Weights of a small image diffusion model: norm layernorm.
Rows from block 8 of a small image diffusion model, named by matrix and row number. Rows with one number within an expert belong to one neuron, the router's apart. Each number is 200 + 40 x the weight over its row's rms, rounded and kept within 0 to 999. All counts start at 0.
Before each expert's rows are labels from the 100 images, of 14848 (inputs lightly noised), where the router gives the expert most weight on average: "patch colour" is the nearest of a few named colours to the mean colour under the peak. Only what is clearly more common there than usual is listed. The data: photos of arthropod specimens (BIOSCAN-5M). In brackets: how many of the 100, against the usual share in percent.
# router: router (model.blocks.8.mlp.router.weight, 16x128, trained with AdamW), inputs 0-63
# up: expert up (model.blocks.8.mlp.up, 16x128x128), inputs 0-63
# down: expert down (model.blocks.8.mlp.down, 16x128x128, transposed), outputs 0-63

# expert 13
patch colour: white (79 vs 30.5)
router.13,148,251,191,251,187,182,205,225,164,197,211,211,251,238,227,144,178,179,164,232,180,265,175,219,157,192,234,232,243,264,137,185,158,281,125,196,181,219,229,233,203,247,188,192,262,285,228,207,227,154,218,152,210,201,279,225,200,243,269,182,214,237,237,232
up.0,211,204,192,153,171,201,176,138,188,174,177,247,168,275,212,170,162,284,248,185,165,187,144,211,200,193,218,185,121,227,261,228,147,186,205,253,228,169,202,198,184,159,278,237,172,232,209,194,193,140,169,240,132,89,204,214,229,248,194,187,208,164,126,148
down.0,262,262,219,210,133,211,219,144,180,108,229,228,226,188,167,214,242,208,121,228,241,219,128,146,186,190,207,214,145,217,173,255,165,220,101,228,177,250,182,113,202,223,232,192,214,206,144,210,219,272,225,270,170,204,164,210,89,204,239,248,207,176,135,197
up.1,160,172,226,244,232,193,288,142,142,174,234,202,129,246,169,172,177,230,165,279,213,193,199,151,287,212,265,248,285,179,263,207,213,193,209,195,232,135,150,234,138,219,194,244,319,198,156,145,217,155,192,268,173,201,171,114,210,225,204,190,203,216,228,188
down.1,186,175,171,255,229,217,157,197,169,196,191,159,227,156,261,128,214,224,161,242,158,160,225,226,212,142,200,179,173,222,172,183,252,240,148,196,263,179,216,168,162,163,244,216,211,210,201,273,196,192,213,215,311,176,182,227,227,143,199,216,222,253,205,177
up.2,291,199,137,148,236,195,200,202,268,170,156,218,216,235,204,184,137,289,182,213,211,217,186,200,214,170,200,169,260,259,204,185,245,217,225,166,165,162,167,194,169,155,171,294,166,171,180,150,248,199,128,199,212,229,227,192,234,212,195,248,223,146,186,151
down.2,128,196,212,254,221,175,201,192,188,177,230,112,218,214,222,256,230,184,151,154,245,220,247,130,168,270,167,195,209,217,181,246,160,218,194,258,207,190,257,204,161,161,234,177,239,203,228,149,131,186,234,158,157,143,196,162,182,217,172,124,128,244,156,239
up.3,245,171,183,180,203,193,198,204,230,215,295,178,191,217,171,175,217,187,212,180,130,170,247,179,124,182,247,189,212,183,281,196,148,170,214,216,212,177,210,215,224,277,180,223,197,195,193,164,250,210,171,205,144,161,234,231,231,212,188,146,209,106,193,225
down.3,245,168,183,169,224,242,217,143,170,187,211,255,235,277,210,196,168,203,248,238,223,232,184,164,180,217,203,162,168,296,182,199,239,219,210,168,183,141,146,132,280,191,187,163,158,179,125,217,173,171,199,224,167,159,136,214,245,135,244,229,191,216,180,239
up.4,122,173,223,219,189,222,200,169,197,172,276,193,165,221,171,229,197,220,229,271,192,214,173,158,148,170,221,107,226,245,271,102,178,228,230,192,161,163,130,241,166,226,190,182,218,184,197,199,231,153,175,249,211,180,225,194,209,204,174,217,134,179,211,195
down.4,193,235,271,241,126,238,237,164,205,138,212,145,227,224,248,242,182,193,129,215,284,230,204,215,158,204,215,251,198,184,192,266,209,234,131,235,146,207,143,74,169,211,149,211,203,245,231,247,225,174,282,200,297,238,185,199,150,147,242,216,234,223,175,167
up.5,194,175,315,220,149,152,165,262,251,213,178,237,210,243,241,208,157,302,213,174,100,204,204,147,236,218,236,191,230,217,178,172,178,152,209,235,188,204,237,217,203,195,209,222,140,147,213,188,234,145,154,284,111,197,189,154,182,212,161,259,201,128,127,204
down.5,199,282,160,175,294,190,191,196,197,207,155,136,208,186,120,325,200,162,195,200,205,232,208,238,172,195,149,195,267,235,173,216,226,225,199,164,268,250,194,40,246,228,165,181,212,162,161,159,195,230,239,174,194,237,226,232,158,193,198,166,194,219,152,119
up.6,200,152,235,163,247,223,277,236,208,228,169,194,170,240,213,280,165,220,233,258,189,192,173,221,201,210,187,164,154,184,182,254,202,224,222,126,143,230,167,217,198,253,239,198,184,271,161,248,169,180,230,161,195,150,138,173,190,224,180,191,183,182,186,164
down.6,158,61,150,222,217,177,205,253,195,262,292,213,231,179,244,119,239,197,234,198,153,248,218,165,181,225,258,145,178,205,204,148,196,172,225,243,216,191,211,297,192,223,160,161,194,194,209,205,244,240,224,175,196,195,112,151,233,163,247,188,194,166,233,206
up.7,178,121,268,93,208,222,150,150,185,190,238,240,165,249,181,152,249,184,188,197,272,184,148,193,193,240,231,225,157,216,165,263,249,261,210,225,168,143,201,205,135,177,194,227,204,176,236,132,207,195,231,255,205,180,188,169,224,200,220,255,143,213,257,199
down.7,223,251,204,227,259,161,229,248,152,204,194,101,232,156,135,259,159,231,142,210,202,242,218,179,229,268,211,260,182,200,288,218,163,176,179,242,196,216,192,137,160,165,228,192,194,213,198,149,158,233,203,238,173,171,219,173,141,206,174,155,219,152,203,201
up.8,218,198,95,149,174,111,133,236,201,219,254,222,225,238,205,223,137,260,221,274,231,236,129,168,224,184,229,172,213,234,216,119,172,164,195,208,218,161,168,210,151,202,208,214,246,173,251,199,234,174,153,256,288,160,216,156,229,205,204,238,201,93,132,268
down.8,153,191,207,194,166,259,172,195,195,117,221,127,260,249,220,183,211,228,170,172,193,197,247,202,194,211,171,210,172,201,211,272,202,234,192,217,216,155,135,89,158,203,150,175,181,291,173,278,166,211,254,229,202,171,167,198,166,128,255,130,247,272,161,137
up.9,113,128,197,204,145,207,169,223,246,181,194,196,129,254,214,229,186,135,218,206,214,198,177,158,149,277,176,162,234,204,202,215,138,274,185,210,245,198,193,187,196,260,171,152,230,219,222,206,238,189,222,197,145,259,242,207,187,245,196,134,168,227,158,190
down.9,196,331,204,207,196,213,176,168,218,228,195,251,221,265,162,241,184,222,236,249,206,215,153,257,173,158,158,204,212,242,194,247,170,152,214,190,139,220,171,116,218,212,152,164,230,195,186,234,150,171,150,244,156,158,177,225,143,123,156,213,195,237,136,168
up.10,160,181,187,185,216,234,188,219,175,270,183,234,179,243,235,207,181,251,216,309,171,186,236,179,220,243,199,168,302,239,211,93,257,109,181,199,195,231,163,172,207,196,207,179,203,253,156,202,274,183,66,176,161,193,200,206,220,194,181,215,205,231,269,152
down.10,235,226,147,237,237,234,212,152,199,193,217,218,207,149,173,291,215,168,237,244,250,245,168,204,181,190,272,236,202,201,171,271,211,186,247,184,152,189,161,107,221,269,155,174,183,179,173,224,208,255,195,264,236,200,206,210,138,173,223,167,202,217,139,102
up.11,177,186,154,163,183,158,203,204,134,285,236,241,216,268,152,209,196,195,163,118,195,190,275,212,217,150,182,190,252,185,206,184,182,161,212,122,222,208,136,219,190,215,210,149,210,212,183,261,165,167,261,218,229,210,190,139,194,187,193,209,181,240,208,178
down.11,164,129,207,186,200,147,158,201,220,236,223,160,210,162,233,109,225,173,200,181,218,180,237,145,204,225,215,227,206,173,193,199,196,221,164,243,195,226,242,301,215,198,221,251,175,233,203,178,169,216,218,156,197,216,206,153,255,196,165,122,169,145,248,290

# expert 11
patch colour: grey (67 vs 8.9)
router.11,208,169,184,214,280,239,218,207,245,202,272,256,159,153,178,108,230,183,154,195,234,232,207,184,189,188,128,260,198,185,203,229,255,137,187,176,186,178,184,238,200,118,203,171,198,111,264,199,170,236,203,219,184,293,161,150,129,174,206,247,193,200,203,223
up.0,215,158,236,198,248,166,168,155,215,184,264,226,181,221,180,188,177,182,175,162,143,248,194,167,242,192,202,162,344,199,235,158,237,189,188,189,186,204,156,269,247,135,218,186,268,174,173,276,162,174,224,209,253,199,250,116,238,153,143,243,234,187,154,182
down.0,112,176,199,160,265,179,156,135,232,203,170,204,201,246,225,214,177,219,165,245,186,275,150,228,119,277,173,235,130,195,206,239,217,171,265,186,289,205,227,278,213,236,250,198,157,277,122,173,187,241,218,167,136,167,166,176,206,176,259,155,169,192,200,215
up.1,190,148,217,238,193,153,77,192,209,204,134,215,218,249,183,131,215,220,192,232,220,175,191,222,194,276,235,193,210,189,263,166,229,146,260,180,204,198,193,272,152,162,221,195,176,251,175,162,171,200,89,188,213,191,197,168,209,292,223,243,123,214,185,221
down.1,221,242,222,270,310,146,227,176,181,177,195,187,209,178,167,186,183,255,193,170,222,223,240,152,169,259,197,199,179,230,252,216,185,174,283,214,182,192,200,236,164,206,197,172,250,174,145,177,204,304,126,220,270,230,189,104,216,252,192,219,191,221,228,167
up.2,135,157,219,213,181,169,195,187,190,207,175,200,200,218,167,239,232,216,176,205,161,186,145,226,256,177,191,177,205,120,269,168,165,188,201,137,156,205,221,287,219,247,156,112,264,196,290,214,189,225,241,168,269,213,134,241,151,185,160,239,220,172,133,241
down.2,137,209,243,189,242,186,223,152,173,283,245,227,201,189,221,167,152,247,226,160,198,205,233,246,169,251,150,182,168,278,200,213,172,208,245,244,315,186,174,215,171,175,152,239,158,205,130,197,174,176,172,192,171,172,222,178,239,185,206,188,164,81,272,170
up.3,191,114,220,170,201,177,163,229,164,134,213,251,99,271,236,123,249,213,215,229,218,210,222,218,225,239,184,123,169,184,211,151,235,151,240,201,213,195,137,193,256,182,204,193,183,195,177,182,158,188,148,247,233,201,239,142,213,232,291,257,225,145,132,212
down.3,205,172,199,228,225,212,230,173,127,286,229,169,142,200,210,165,127,163,227,136,218,213,284,232,197,177,188,126,195,148,218,235,293,203,215,165,185,200,210,178,263,208,159,203,191,228,213,280,179,199,128,223,173,199,164,187,228,199,257,154,216,237,214,144
up.4,216,184,206,228,102,196,162,143,177,195,243,253,132,199,280,212,241,138,193,179,148,212,229,160,203,160,212,135,219,200,267,148,189,235,219,222,187,145,184,216,245,108,194,172,228,171,248,249,203,208,189,187,213,147,195,168,236,179,223,285,292,129,168,80
down.4,275,182,264,139,205,174,174,143,160,167,217,168,173,264,136,266,145,161,111,193,239,251,259,213,189,215,185,294,159,180,222,245,192,201,243,222,242,158,182,216,128,223,220,193,217,253,172,235,205,176,160,164,180,161,213,172,268,184,238,168,199,214,239,217
up.5,234,209,205,237,171,279,210,177,184,155,188,236,126,243,164,171,246,182,260,249,233,135,252,170,228,70,150,106,220,229,208,150,170,246,212,202,213,159,106,209,207,183,197,228,156,189,159,174,209,158,188,246,203,134,202,186,215,162,268,237,208,170,185,253
down.5,156,227,173,180,239,279,199,246,135,140,200,203,250,218,181,245,162,134,241,232,178,80,197,213,131,169,172,227,204,290,157,151,234,181,217,180,178,222,201,191,163,152,240,196,164,133,213,231,147,256,178,185,209,169,180,214,199,185,203,167,204,210,179,160
up.6,201,200,251,144,261,202,246,172,244,150,150,211,186,121,205,183,228,244,139,154,168,173,197,247,189,204,250,243,227,221,132,243,225,180,313,185,176,178,301,231,160,201,245,207,194,220,219,170,210,221,128,214,215,224,173,167,231,199,157,207,330,256,204,158
down.6,170,217,196,127,88,150,195,215,175,212,201,240,198,232,161,222,163,150,253,272,221,160,282,222,201,214,291,199,181,158,220,217,172,212,215,185,188,166,117,255,205,213,157,154,253,233,186,241,160,171,153,214,151,167,209,198,208,230,200,172,165,159,190,142
up.7,178,209,216,238,238,147,210,112,236,192,248,172,219,179,238,211,178,137,257,166,124,215,234,203,191,117,211,138,179,232,187,208,197,232,205,203,172,286,202,235,182,228,223,193,194,166,190,242,226,208,219,237,229,237,208,201,260,236,134,247,224,221,118,208
down.7,195,194,152,221,195,268,186,172,187,166,178,217,244,227,242,216,208,270,247,191,209,254,183,205,227,130,198,236,168,203,215,170,172,196,137,194,229,229,154,162,139,208,176,224,173,278,188,182,193,220,153,209,172,198,244,185,103,214,182,186,217,233,173,227
up.8,279,172,221,194,193,143,215,190,126,179,162,226,160,180,168,228,271,220,230,218,183,224,279,202,210,236,210,173,225,215,242,184,144,215,321,189,180,198,197,250,160,241,199,168,177,197,208,227,205,164,180,256,183,229,201,190,242,203,254,186,186,147,102,261
down.8,161,239,133,191,148,219,203,157,224,177,180,227,214,181,180,204,191,242,274,127,187,217,187,187,154,173,257,139,212,199,214,143,250,247,272,205,198,279,234,288,215,228,190,170,209,224,226,264,236,215,247,175,232,233,184,312,217,197,245,191,205,209,147,226
up.9,262,224,121,166,211,196,224,183,120,144,179,252,175,201,224,174,236,235,131,184,172,209,208,226,264,196,163,138,209,186,207,173,250,211,216,232,237,210,186,194,192,208,235,196,200,220,167,197,174,141,232,235,203,219,193,248,227,244,226,222,234,197,191,269
down.9,139,213,161,293,226,188,165,216,204,193,216,214,142,149,196,177,229,206,183,177,114,192,222,175,245,164,247,158,170,260,197,220,235,204,196,189,218,255,167,154,300,182,241,219,106,123,182,268,138,222,234,165,222,196,177,195,275,185,224,206,154,208,196,219
up.10,209,197,215,233,226,191,160,171,212,211,290,231,223,233,173,187,218,150,211,188,210,146,234,185,228,218,216,250,146,152,221,271,225,171,187,276,237,179,206,131,153,221,148,266,186,168,224,172,213,201,128,279,226,178,207,165,296,191,243,279,154,213,194,180
down.10,162,241,223,212,209,216,214,188,240,228,258,208,202,287,235,249,192,138,259,170,220,143,175,258,145,228,200,164,138,163,210,234,223,90,253,176,200,141,204,227,232,241,183,211,167,197,208,221,204,233,208,173,221,180,200,190,209,199,245,177,306,296,167,165
up.11,104,208,127,211,145,219,159,183,113,201,166,168,233,224,159,231,149,310,194,223,221,226,213,184,180,188,172,238,216,138,157,189,212,229,182,181,191,192,165,267,189,176,263,232,147,224,251,248,216,152,156,142,226,207,274,206,175,146,160,213,61,189,208,176
down.11,227,258,261,172,253,221,150,177,205,153,96,137,269,136,279,165,192,293,219,254,266,184,165,252,221,199,148,185,208,194,196,228,160,162,165,164,175,198,180,289,226,240,200,181,231,169,260,187,200,244,222,142,128,173,193,145,278,197,233,218,201,143,186,177

# expert 7
patch colour: pink (95 vs 57.7)
router.7,262,183,201,196,180,166,210,177,176,194,220,201,171,190,137,190,180,198,264,178,197,196,282,269,249,182,187,244,221,281,156,185,137,223,176,171,194,185,172,211,166,300,212,176,200,207,237,185,189,257,244,203,183,277,205,218,263,206,204,123,158,170,168,294
up.0,132,164,202,172,206,167,158,271,270,170,193,206,172,203,247,213,157,213,189,254,232,229,154,200,189,265,258,203,227,217,266,181,251,176,245,203,204,215,221,235,186,188,215,252,139,191,215,200,238,177,139,197,223,191,225,194,148,188,128,226,244,264,191,170
down.0,199,146,190,170,207,104,196,207,250,254,159,187,193,232,159,194,268,204,133,239,157,212,184,175,210,150,175,204,206,154,131,149,207,206,178,236,193,146,241,143,232,226,312,281,205,233,180,271,160,195,196,159,180,185,262,249,243,132,192,155,161,221,226,244
up.1,217,218,180,176,199,200,214,204,200,221,169,178,120,149,192,101,181,207,165,240,254,197,202,119,211,204,251,168,271,192,205,158,195,134,264,217,259,187,202,213,163,255,213,160,197,164,207,221,315,175,211,217,215,162,256,230,218,155,227,256,216,181,158,166
down.1,161,246,229,229,180,164,194,168,134,216,169,226,155,204,232,212,201,165,217,234,149,239,204,172,243,154,256,182,206,227,139,119,191,196,181,213,198,230,186,267,217,177,207,197,218,180,243,224,187,187,186,295,184,121,225,239,179,205,239,156,295,259,250,193
up.2,205,229,184,215,154,178,166,296,149,216,181,235,247,240,292,153,191,216,232,211,177,185,252,204,285,155,174,196,210,237,227,162,121,197,210,201,202,212,239,222,197,208,243,235,221,190,174,248,209,239,181,209,266,159,207,233,181,236,126,224,140,183,197,188
down.2,226,274,196,201,195,195,206,162,273,241,148,225,169,243,212,194,190,211,217,224,217,182,146,267,206,310,197,199,252,158,208,249,263,197,208,196,129,279,180,265,232,219,187,190,229,218,156,221,185,52,135,263,202,198,204,235,200,137,113,269,260,201,193,270
up.3,155,175,148,231,238,287,270,213,223,192,162,248,220,256,196,218,195,204,173,204,209,162,206,193,135,183,224,278,202,212,217,196,303,121,216,194,106,241,224,214,267,168,214,246,172,224,233,173,194,174,209,201,169,249,170,182,206,167,184,200,143,254,241,197
down.3,255,220,273,246,176,166,188,188,221,173,282,134,207,184,206,168,179,158,204,212,191,292,175,244,222,137,195,177,182,172,171,169,220,196,187,260,205,186,188,217,195,211,196,140,181,220,228,204,176,95,158,224,273,201,213,224,180,168,173,205,211,147,216,207
up.4,176,244,271,168,289,205,162,224,246,211,356,94,198,212,154,181,136,146,212,295,201,123,166,214,183,214,141,233,150,234,212,210,166,250,188,209,214,196,263,227,166,180,158,167,144,215,156,165,163,192,214,199,148,277,220,202,183,196,165,212,191,212,160,167
down.4,277,233,164,184,165,247,152,191,190,218,170,237,192,143,235,202,172,217,202,160,225,238,243,183,222,183,169,146,236,156,206,259,241,157,195,239,276,162,187,154,242,185,197,181,213,167,123,142,250,48,207,201,173,121,136,182,182,206,152,262,218,172,243,202
up.5,213,273,227,258,196,193,197,134,204,155,209,232,207,232,306,217,154,246,205,193,212,246,205,142,199,218,256,236,228,203,215,176,153,211,198,210,197,197,180,208,199,216,247,158,168,252,146,203,169,146,178,189,237,160,203,170,268,272,202,162,237,146,179,179
down.5,177,183,182,106,189,168,176,155,223,239,135,192,211,199,187,241,198,192,170,145,201,159,130,149,214,163,198,207,262,170,108,238,271,237,240,179,137,220,175,252,274,244,184,191,216,272,237,228,217,173,276,189,196,208,164,233,122,137,201,172,198,230,189,142
up.6,222,131,153,182,206,206,161,291,214,211,200,264,147,239,211,180,177,260,229,238,187,147,171,140,207,255,162,240,215,203,188,218,174,160,241,174,193,198,188,223,222,257,209,219,139,238,115,137,220,166,144,230,217,133,227,221,174,224,215,227,162,145,200,221
down.6,88,148,204,201,153,117,184,162,170,222,201,222,144,183,164,223,216,196,200,136,234,134,219,110,155,262,168,198,259,247,232,193,231,253,186,184,178,223,128,240,182,216,224,169,231,251,185,201,210,222,203,148,207,198,174,236,146,187,195,210,171,153,195,233
up.7,206,246,182,92,213,187,176,186,91,232,189,138,230,205,182,197,227,242,134,227,300,202,229,150,204,192,199,256,171,162,162,151,234,216,220,221,212,169,223,211,136,130,206,206,184,201,320,171,167,199,181,211,213,212,257,240,195,173,214,253,132,182,244,162
down.7,221,187,186,162,192,268,222,170,219,168,227,207,249,160,321,214,180,243,215,233,164,198,219,226,212,204,263,145,202,192,267,261,214,128,189,174,193,203,156,246,258,212,222,165,215,166,131,228,274,231,226,205,163,207,168,147,217,225,217,151,272,108,159,268
up.8,252,250,190,189,195,249,140,185,191,91,240,211,198,181,196,275,192,192,227,233,195,111,172,203,232,278,151,270,173,226,218,248,235,161,252,201,157,204,143,219,199,192,221,201,167,134,143,185,197,171,127,217,186,236,156,156,192,127,172,264,133,176,186,155
down.8,193,112,189,172,201,134,192,249,153,272,212,174,198,247,180,247,244,208,213,178,219,176,177,214,182,147,225,187,137,174,246,152,143,304,235,248,218,216,164,258,239,201,183,221,134,237,174,218,209,295,218,91,192,169,191,145,174,208,198,149,307,194,183,190
up.9,208,191,150,190,185,200,192,165,165,289,167,248,180,156,178,119,229,204,227,235,188,132,169,159,218,111,156,223,164,259,260,280,205,154,223,253,224,205,208,198,173,220,221,178,120,121,164,150,291,192,176,200,219,182,211,198,181,223,213,230,231,189,151,209
down.9,192,231,361,248,180,233,228,201,184,172,216,171,160,270,167,190,184,207,199,151,213,198,197,133,201,222,251,156,214,156,191,163,247,182,138,140,215,230,207,169,171,161,238,232,226,226,230,178,197,175,114,236,173,125,203,257,280,145,244,258,234,268,251,233
up.10,167,208,173,206,188,169,167,214,184,148,193,119,224,226,164,176,230,222,171,209,186,155,200,193,177,110,282,179,183,194,222,169,193,196,196,243,225,107,165,207,254,246,192,207,259,172,183,192,228,171,153,227,189,207,300,201,185,266,187,197,218,195,203,180
down.10,205,241,209,218,202,234,185,233,190,153,176,230,200,247,206,170,180,211,229,164,269,221,171,209,204,155,168,283,253,184,172,265,217,217,226,208,246,206,275,131,154,181,204,221,226,226,221,255,170,164,204,196,209,238,198,138,232,208,143,181,181,212,211,216
up.11,153,176,178,230,212,210,208,175,199,293,187,235,167,193,153,121,264,175,245,225,227,137,200,190,118,236,153,136,208,251,244,227,189,176,242,186,192,152,186,217,208,220,181,239,183,160,119,226,322,186,192,235,194,170,259,115,181,157,167,170,232,164,181,279
down.11,243,213,252,186,184,192,229,154,191,172,214,128,241,221,175,160,194,258,232,200,159,184,193,124,196,231,242,221,195,180,203,141,191,171,106,103,203,147,201,260,188,145,236,209,193,135,252,213,185,229,173,154,217,209,169,255,199,178,224,268,139,169,210,156

# expert 8
patch colour: grey (66 vs 8.9); brown (31 vs 2.6)
router.8,224,176,146,189,229,226,183,179,266,224,253,249,181,184,168,110,222,187,152,221,265,222,207,242,203,172,144,225,181,179,240,239,282,159,207,144,184,157,150,243,199,100,246,203,207,146,229,245,130,240,166,182,195,257,163,156,163,145,201,290,160,239,231,219
up.0,160,209,152,296,202,108,282,205,209,234,182,190,207,144,122,185,172,242,181,222,215,137,234,197,152,210,186,190,151,270,262,183,213,181,244,275,137,243,112,223,222,181,202,184,215,202,140,232,240,198,217,188,220,196,133,187,237,238,141,116,261,192,218,279
down.0,234,174,194,125,234,241,164,147,205,185,247,194,190,232,160,217,244,231,259,216,184,209,186,293,175,197,169,219,233,182,228,209,164,202,242,143,205,163,207,284,168,178,228,177,185,238,223,154,193,142,204,194,176,256,199,183,173,182,181,293,88,158,193,162
up.1,153,248,214,211,235,199,219,169,131,154,194,186,188,216,248,277,208,257,219,127,187,237,204,109,188,236,235,198,225,173,159,176,157,225,138,257,248,211,238,160,197,264,148,190,186,250,174,161,241,180,219,249,219,170,221,249,225,215,196,143,182,137,150,217
down.1,166,202,224,215,182,186,226,164,162,208,236,178,195,190,314,145,247,275,204,135,167,211,172,142,219,254,240,93,197,196,189,181,178,205,193,215,190,195,253,163,253,214,153,215,189,192,158,230,185,189,219,259,261,158,174,240,156,128,228,160,232,286,191,285
up.2,116,230,201,200,218,144,242,197,213,212,220,217,183,176,187,207,177,252,257,244,206,150,255,194,179,163,245,162,267,299,230,123,138,248,217,113,207,170,198,204,96,235,160,270,181,236,185,229,172,162,180,198,226,204,211,231,230,188,169,205,179,280,222,196
down.2,179,154,236,166,180,213,216,205,213,182,191,195,204,260,221,141,149,226,198,217,169,165,151,247,201,177,197,199,172,263,176,221,156,166,186,199,153,139,135,102,227,261,296,158,156,148,208,161,176,201,206,258,119,202,160,215,215,200,205,206,229,217,150,169
up.3,212,201,214,205,221,144,232,90,137,217,176,219,231,245,195,204,158,269,254,214,291,234,174,221,116,203,159,171,136,209,249,205,178,204,270,219,192,230,194,190,224,159,226,168,159,202,179,218,155,187,256,173,206,183,196,252,305,208,226,173,236,230,183,296
down.3,217,211,183,129,162,186,177,262,201,183,205,171,215,190,184,289,169,127,80,257,139,176,218,221,211,170,248,254,234,216,151,209,275,207,206,235,240,139,145,239,114,301,217,207,220,213,207,157,202,93,192,192,204,209,240,260,164,209,171,256,240,210,164,119
up.4,263,190,204,170,165,145,174,198,228,172,205,219,251,154,199,260,187,191,199,139,223,168,187,180,260,140,184,193,167,182,238,162,225,166,285,220,209,198,144,228,284,164,202,170,174,196,172,230,158,208,198,315,208,161,221,166,117,203,275,220,242,227,293,175
down.4,205,171,220,173,244,206,221,207,156,166,177,218,256,256,143,198,204,198,145,242,185,163,181,180,211,112,222,177,161,207,132,184,192,160,216,212,153,179,187,314,271,246,238,200,221,168,154,222,217,229,178,269,212,249,264,149,253,185,206,186,245,194,206,142
up.5,229,169,141,206,182,186,243,157,218,224,256,245,200,182,187,220,174,241,164,243,135,178,191,142,238,183,196,200,141,211,181,193,233,236,228,179,151,168,245,247,178,170,202,168,134,227,198,230,195,147,191,229,151,180,177,165,223,235,223,151,208,195,223,250
down.5,236,287,228,216,184,205,206,202,166,252,233,198,143,253,212,197,195,152,192,216,170,286,176,134,163,186,162,157,220,269,186,190,223,185,161,178,219,205,181,237,144,108,191,227,189,177,219,117,165,141,163,154,214,208,261,146,259,219,138,236,164,210,212,172
up.6,217,139,148,216,263,195,151,216,149,151,273,189,161,204,166,173,233,252,226,180,170,278,119,225,185,207,201,162,177,226,230,185,219,143,200,217,235,128,224,218,224,261,145,159,188,200,273,168,199,182,167,276,181,233,253,304,207,248,138,225,166,166,231,218
down.6,141,191,225,216,169,156,156,250,226,248,199,163,202,234,221,148,238,186,241,180,137,259,216,265,153,206,124,192,174,299,161,232,236,192,158,169,111,126,216,189,186,170,144,207,158,182,245,177,205,172,167,172,166,244,216,193,211,213,193,207,207,185,165,217
up.7,257,195,204,145,258,217,172,257,221,128,206,130,176,229,155,225,166,153,256,217,159,183,233,250,195,253,136,170,207,206,167,253,191,213,253,192,96,175,141,228,258,132,218,269,163,213,144,153,208,214,246,178,189,241,177,156,233,189,134,192,279,162,151,162
down.7,190,262,200,205,235,249,219,155,152,223,120,196,181,146,221,208,170,207,137,167,246,202,139,150,255,241,191,135,121,188,193,226,199,222,145,291,270,177,227,130,295,253,205,188,221,236,140,219,223,173,183,219,210,153,186,203,208,224,174,155,188,171,217,215
up.8,214,196,281,289,198,224,141,234,155,204,172,267,179,294,244,254,189,184,205,204,151,191,177,174,231,192,216,250,216,184,179,139,164,276,288,219,224,132,233,272,178,177,157,172,188,227,188,234,129,127,246,226,212,197,196,103,165,189,185,168,183,199,163,239
down.8,156,226,144,123,229,138,200,179,171,172,235,162,276,178,196,166,254,192,182,180,180,167,256,205,269,201,227,259,177,207,214,137,159,197,133,238,158,302,199,229,234,203,199,170,216,214,248,239,236,214,169,150,183,194,166,170,208,208,249,188,177,265,255,199
up.9,234,216,107,229,140,243,190,211,173,189,199,236,273,228,199,290,190,225,206,236,220,157,142,175,211,179,180,210,165,198,259,206,186,200,134,225,216,181,205,194,174,210,286,216,267,243,164,226,141,201,140,186,194,146,274,190,195,264,147,183,255,114,182,225
down.9,223,168,234,211,191,200,220,215,208,215,104,147,160,224,148,158,262,216,191,170,139,209,215,184,254,170,222,214,218,197,170,230,200,122,232,150,194,165,116,208,150,213,174,156,158,261,215,216,253,215,178,208,167,209,200,213,111,222,181,202,158,238,155,164
up.10,255,175,153,56,230,96,249,190,201,172,188,153,241,175,209,149,150,232,194,214,195,184,189,198,231,198,148,191,206,186,135,214,237,241,198,166,189,181,203,224,204,218,224,216,178,181,217,145,255,202,185,223,200,182,153,261,257,234,189,214,281,160,188,176
down.10,194,261,240,288,221,204,188,221,173,255,168,201,162,177,125,241,225,115,213,224,205,177,242,211,254,240,226,202,203,166,203,169,178,219,274,179,207,207,111,199,198,267,233,199,236,284,251,226,233,218,187,158,211,197,225,197,155,129,192,145,215,202,218,150
up.11,210,210,217,150,240,206,194,196,148,167,277,210,199,291,201,209,220,187,248,192,202,201,156,238,194,301,206,186,218,191,163,195,248,207,267,207,144,133,196,293,135,186,193,167,226,193,226,186,216,144,161,241,187,140,154,244,171,162,145,158,258,212,196,213
down.11,180,127,182,243,160,207,239,243,221,190,149,178,172,238,153,170,202,138,175,207,241,202,190,202,133,216,231,249,199,232,179,184,146,255,216,162,182,82,160,280,150,145,169,195,157,259,170,203,197,234,161,217,227,197,200,101,219,137,148,249,147,272,144,131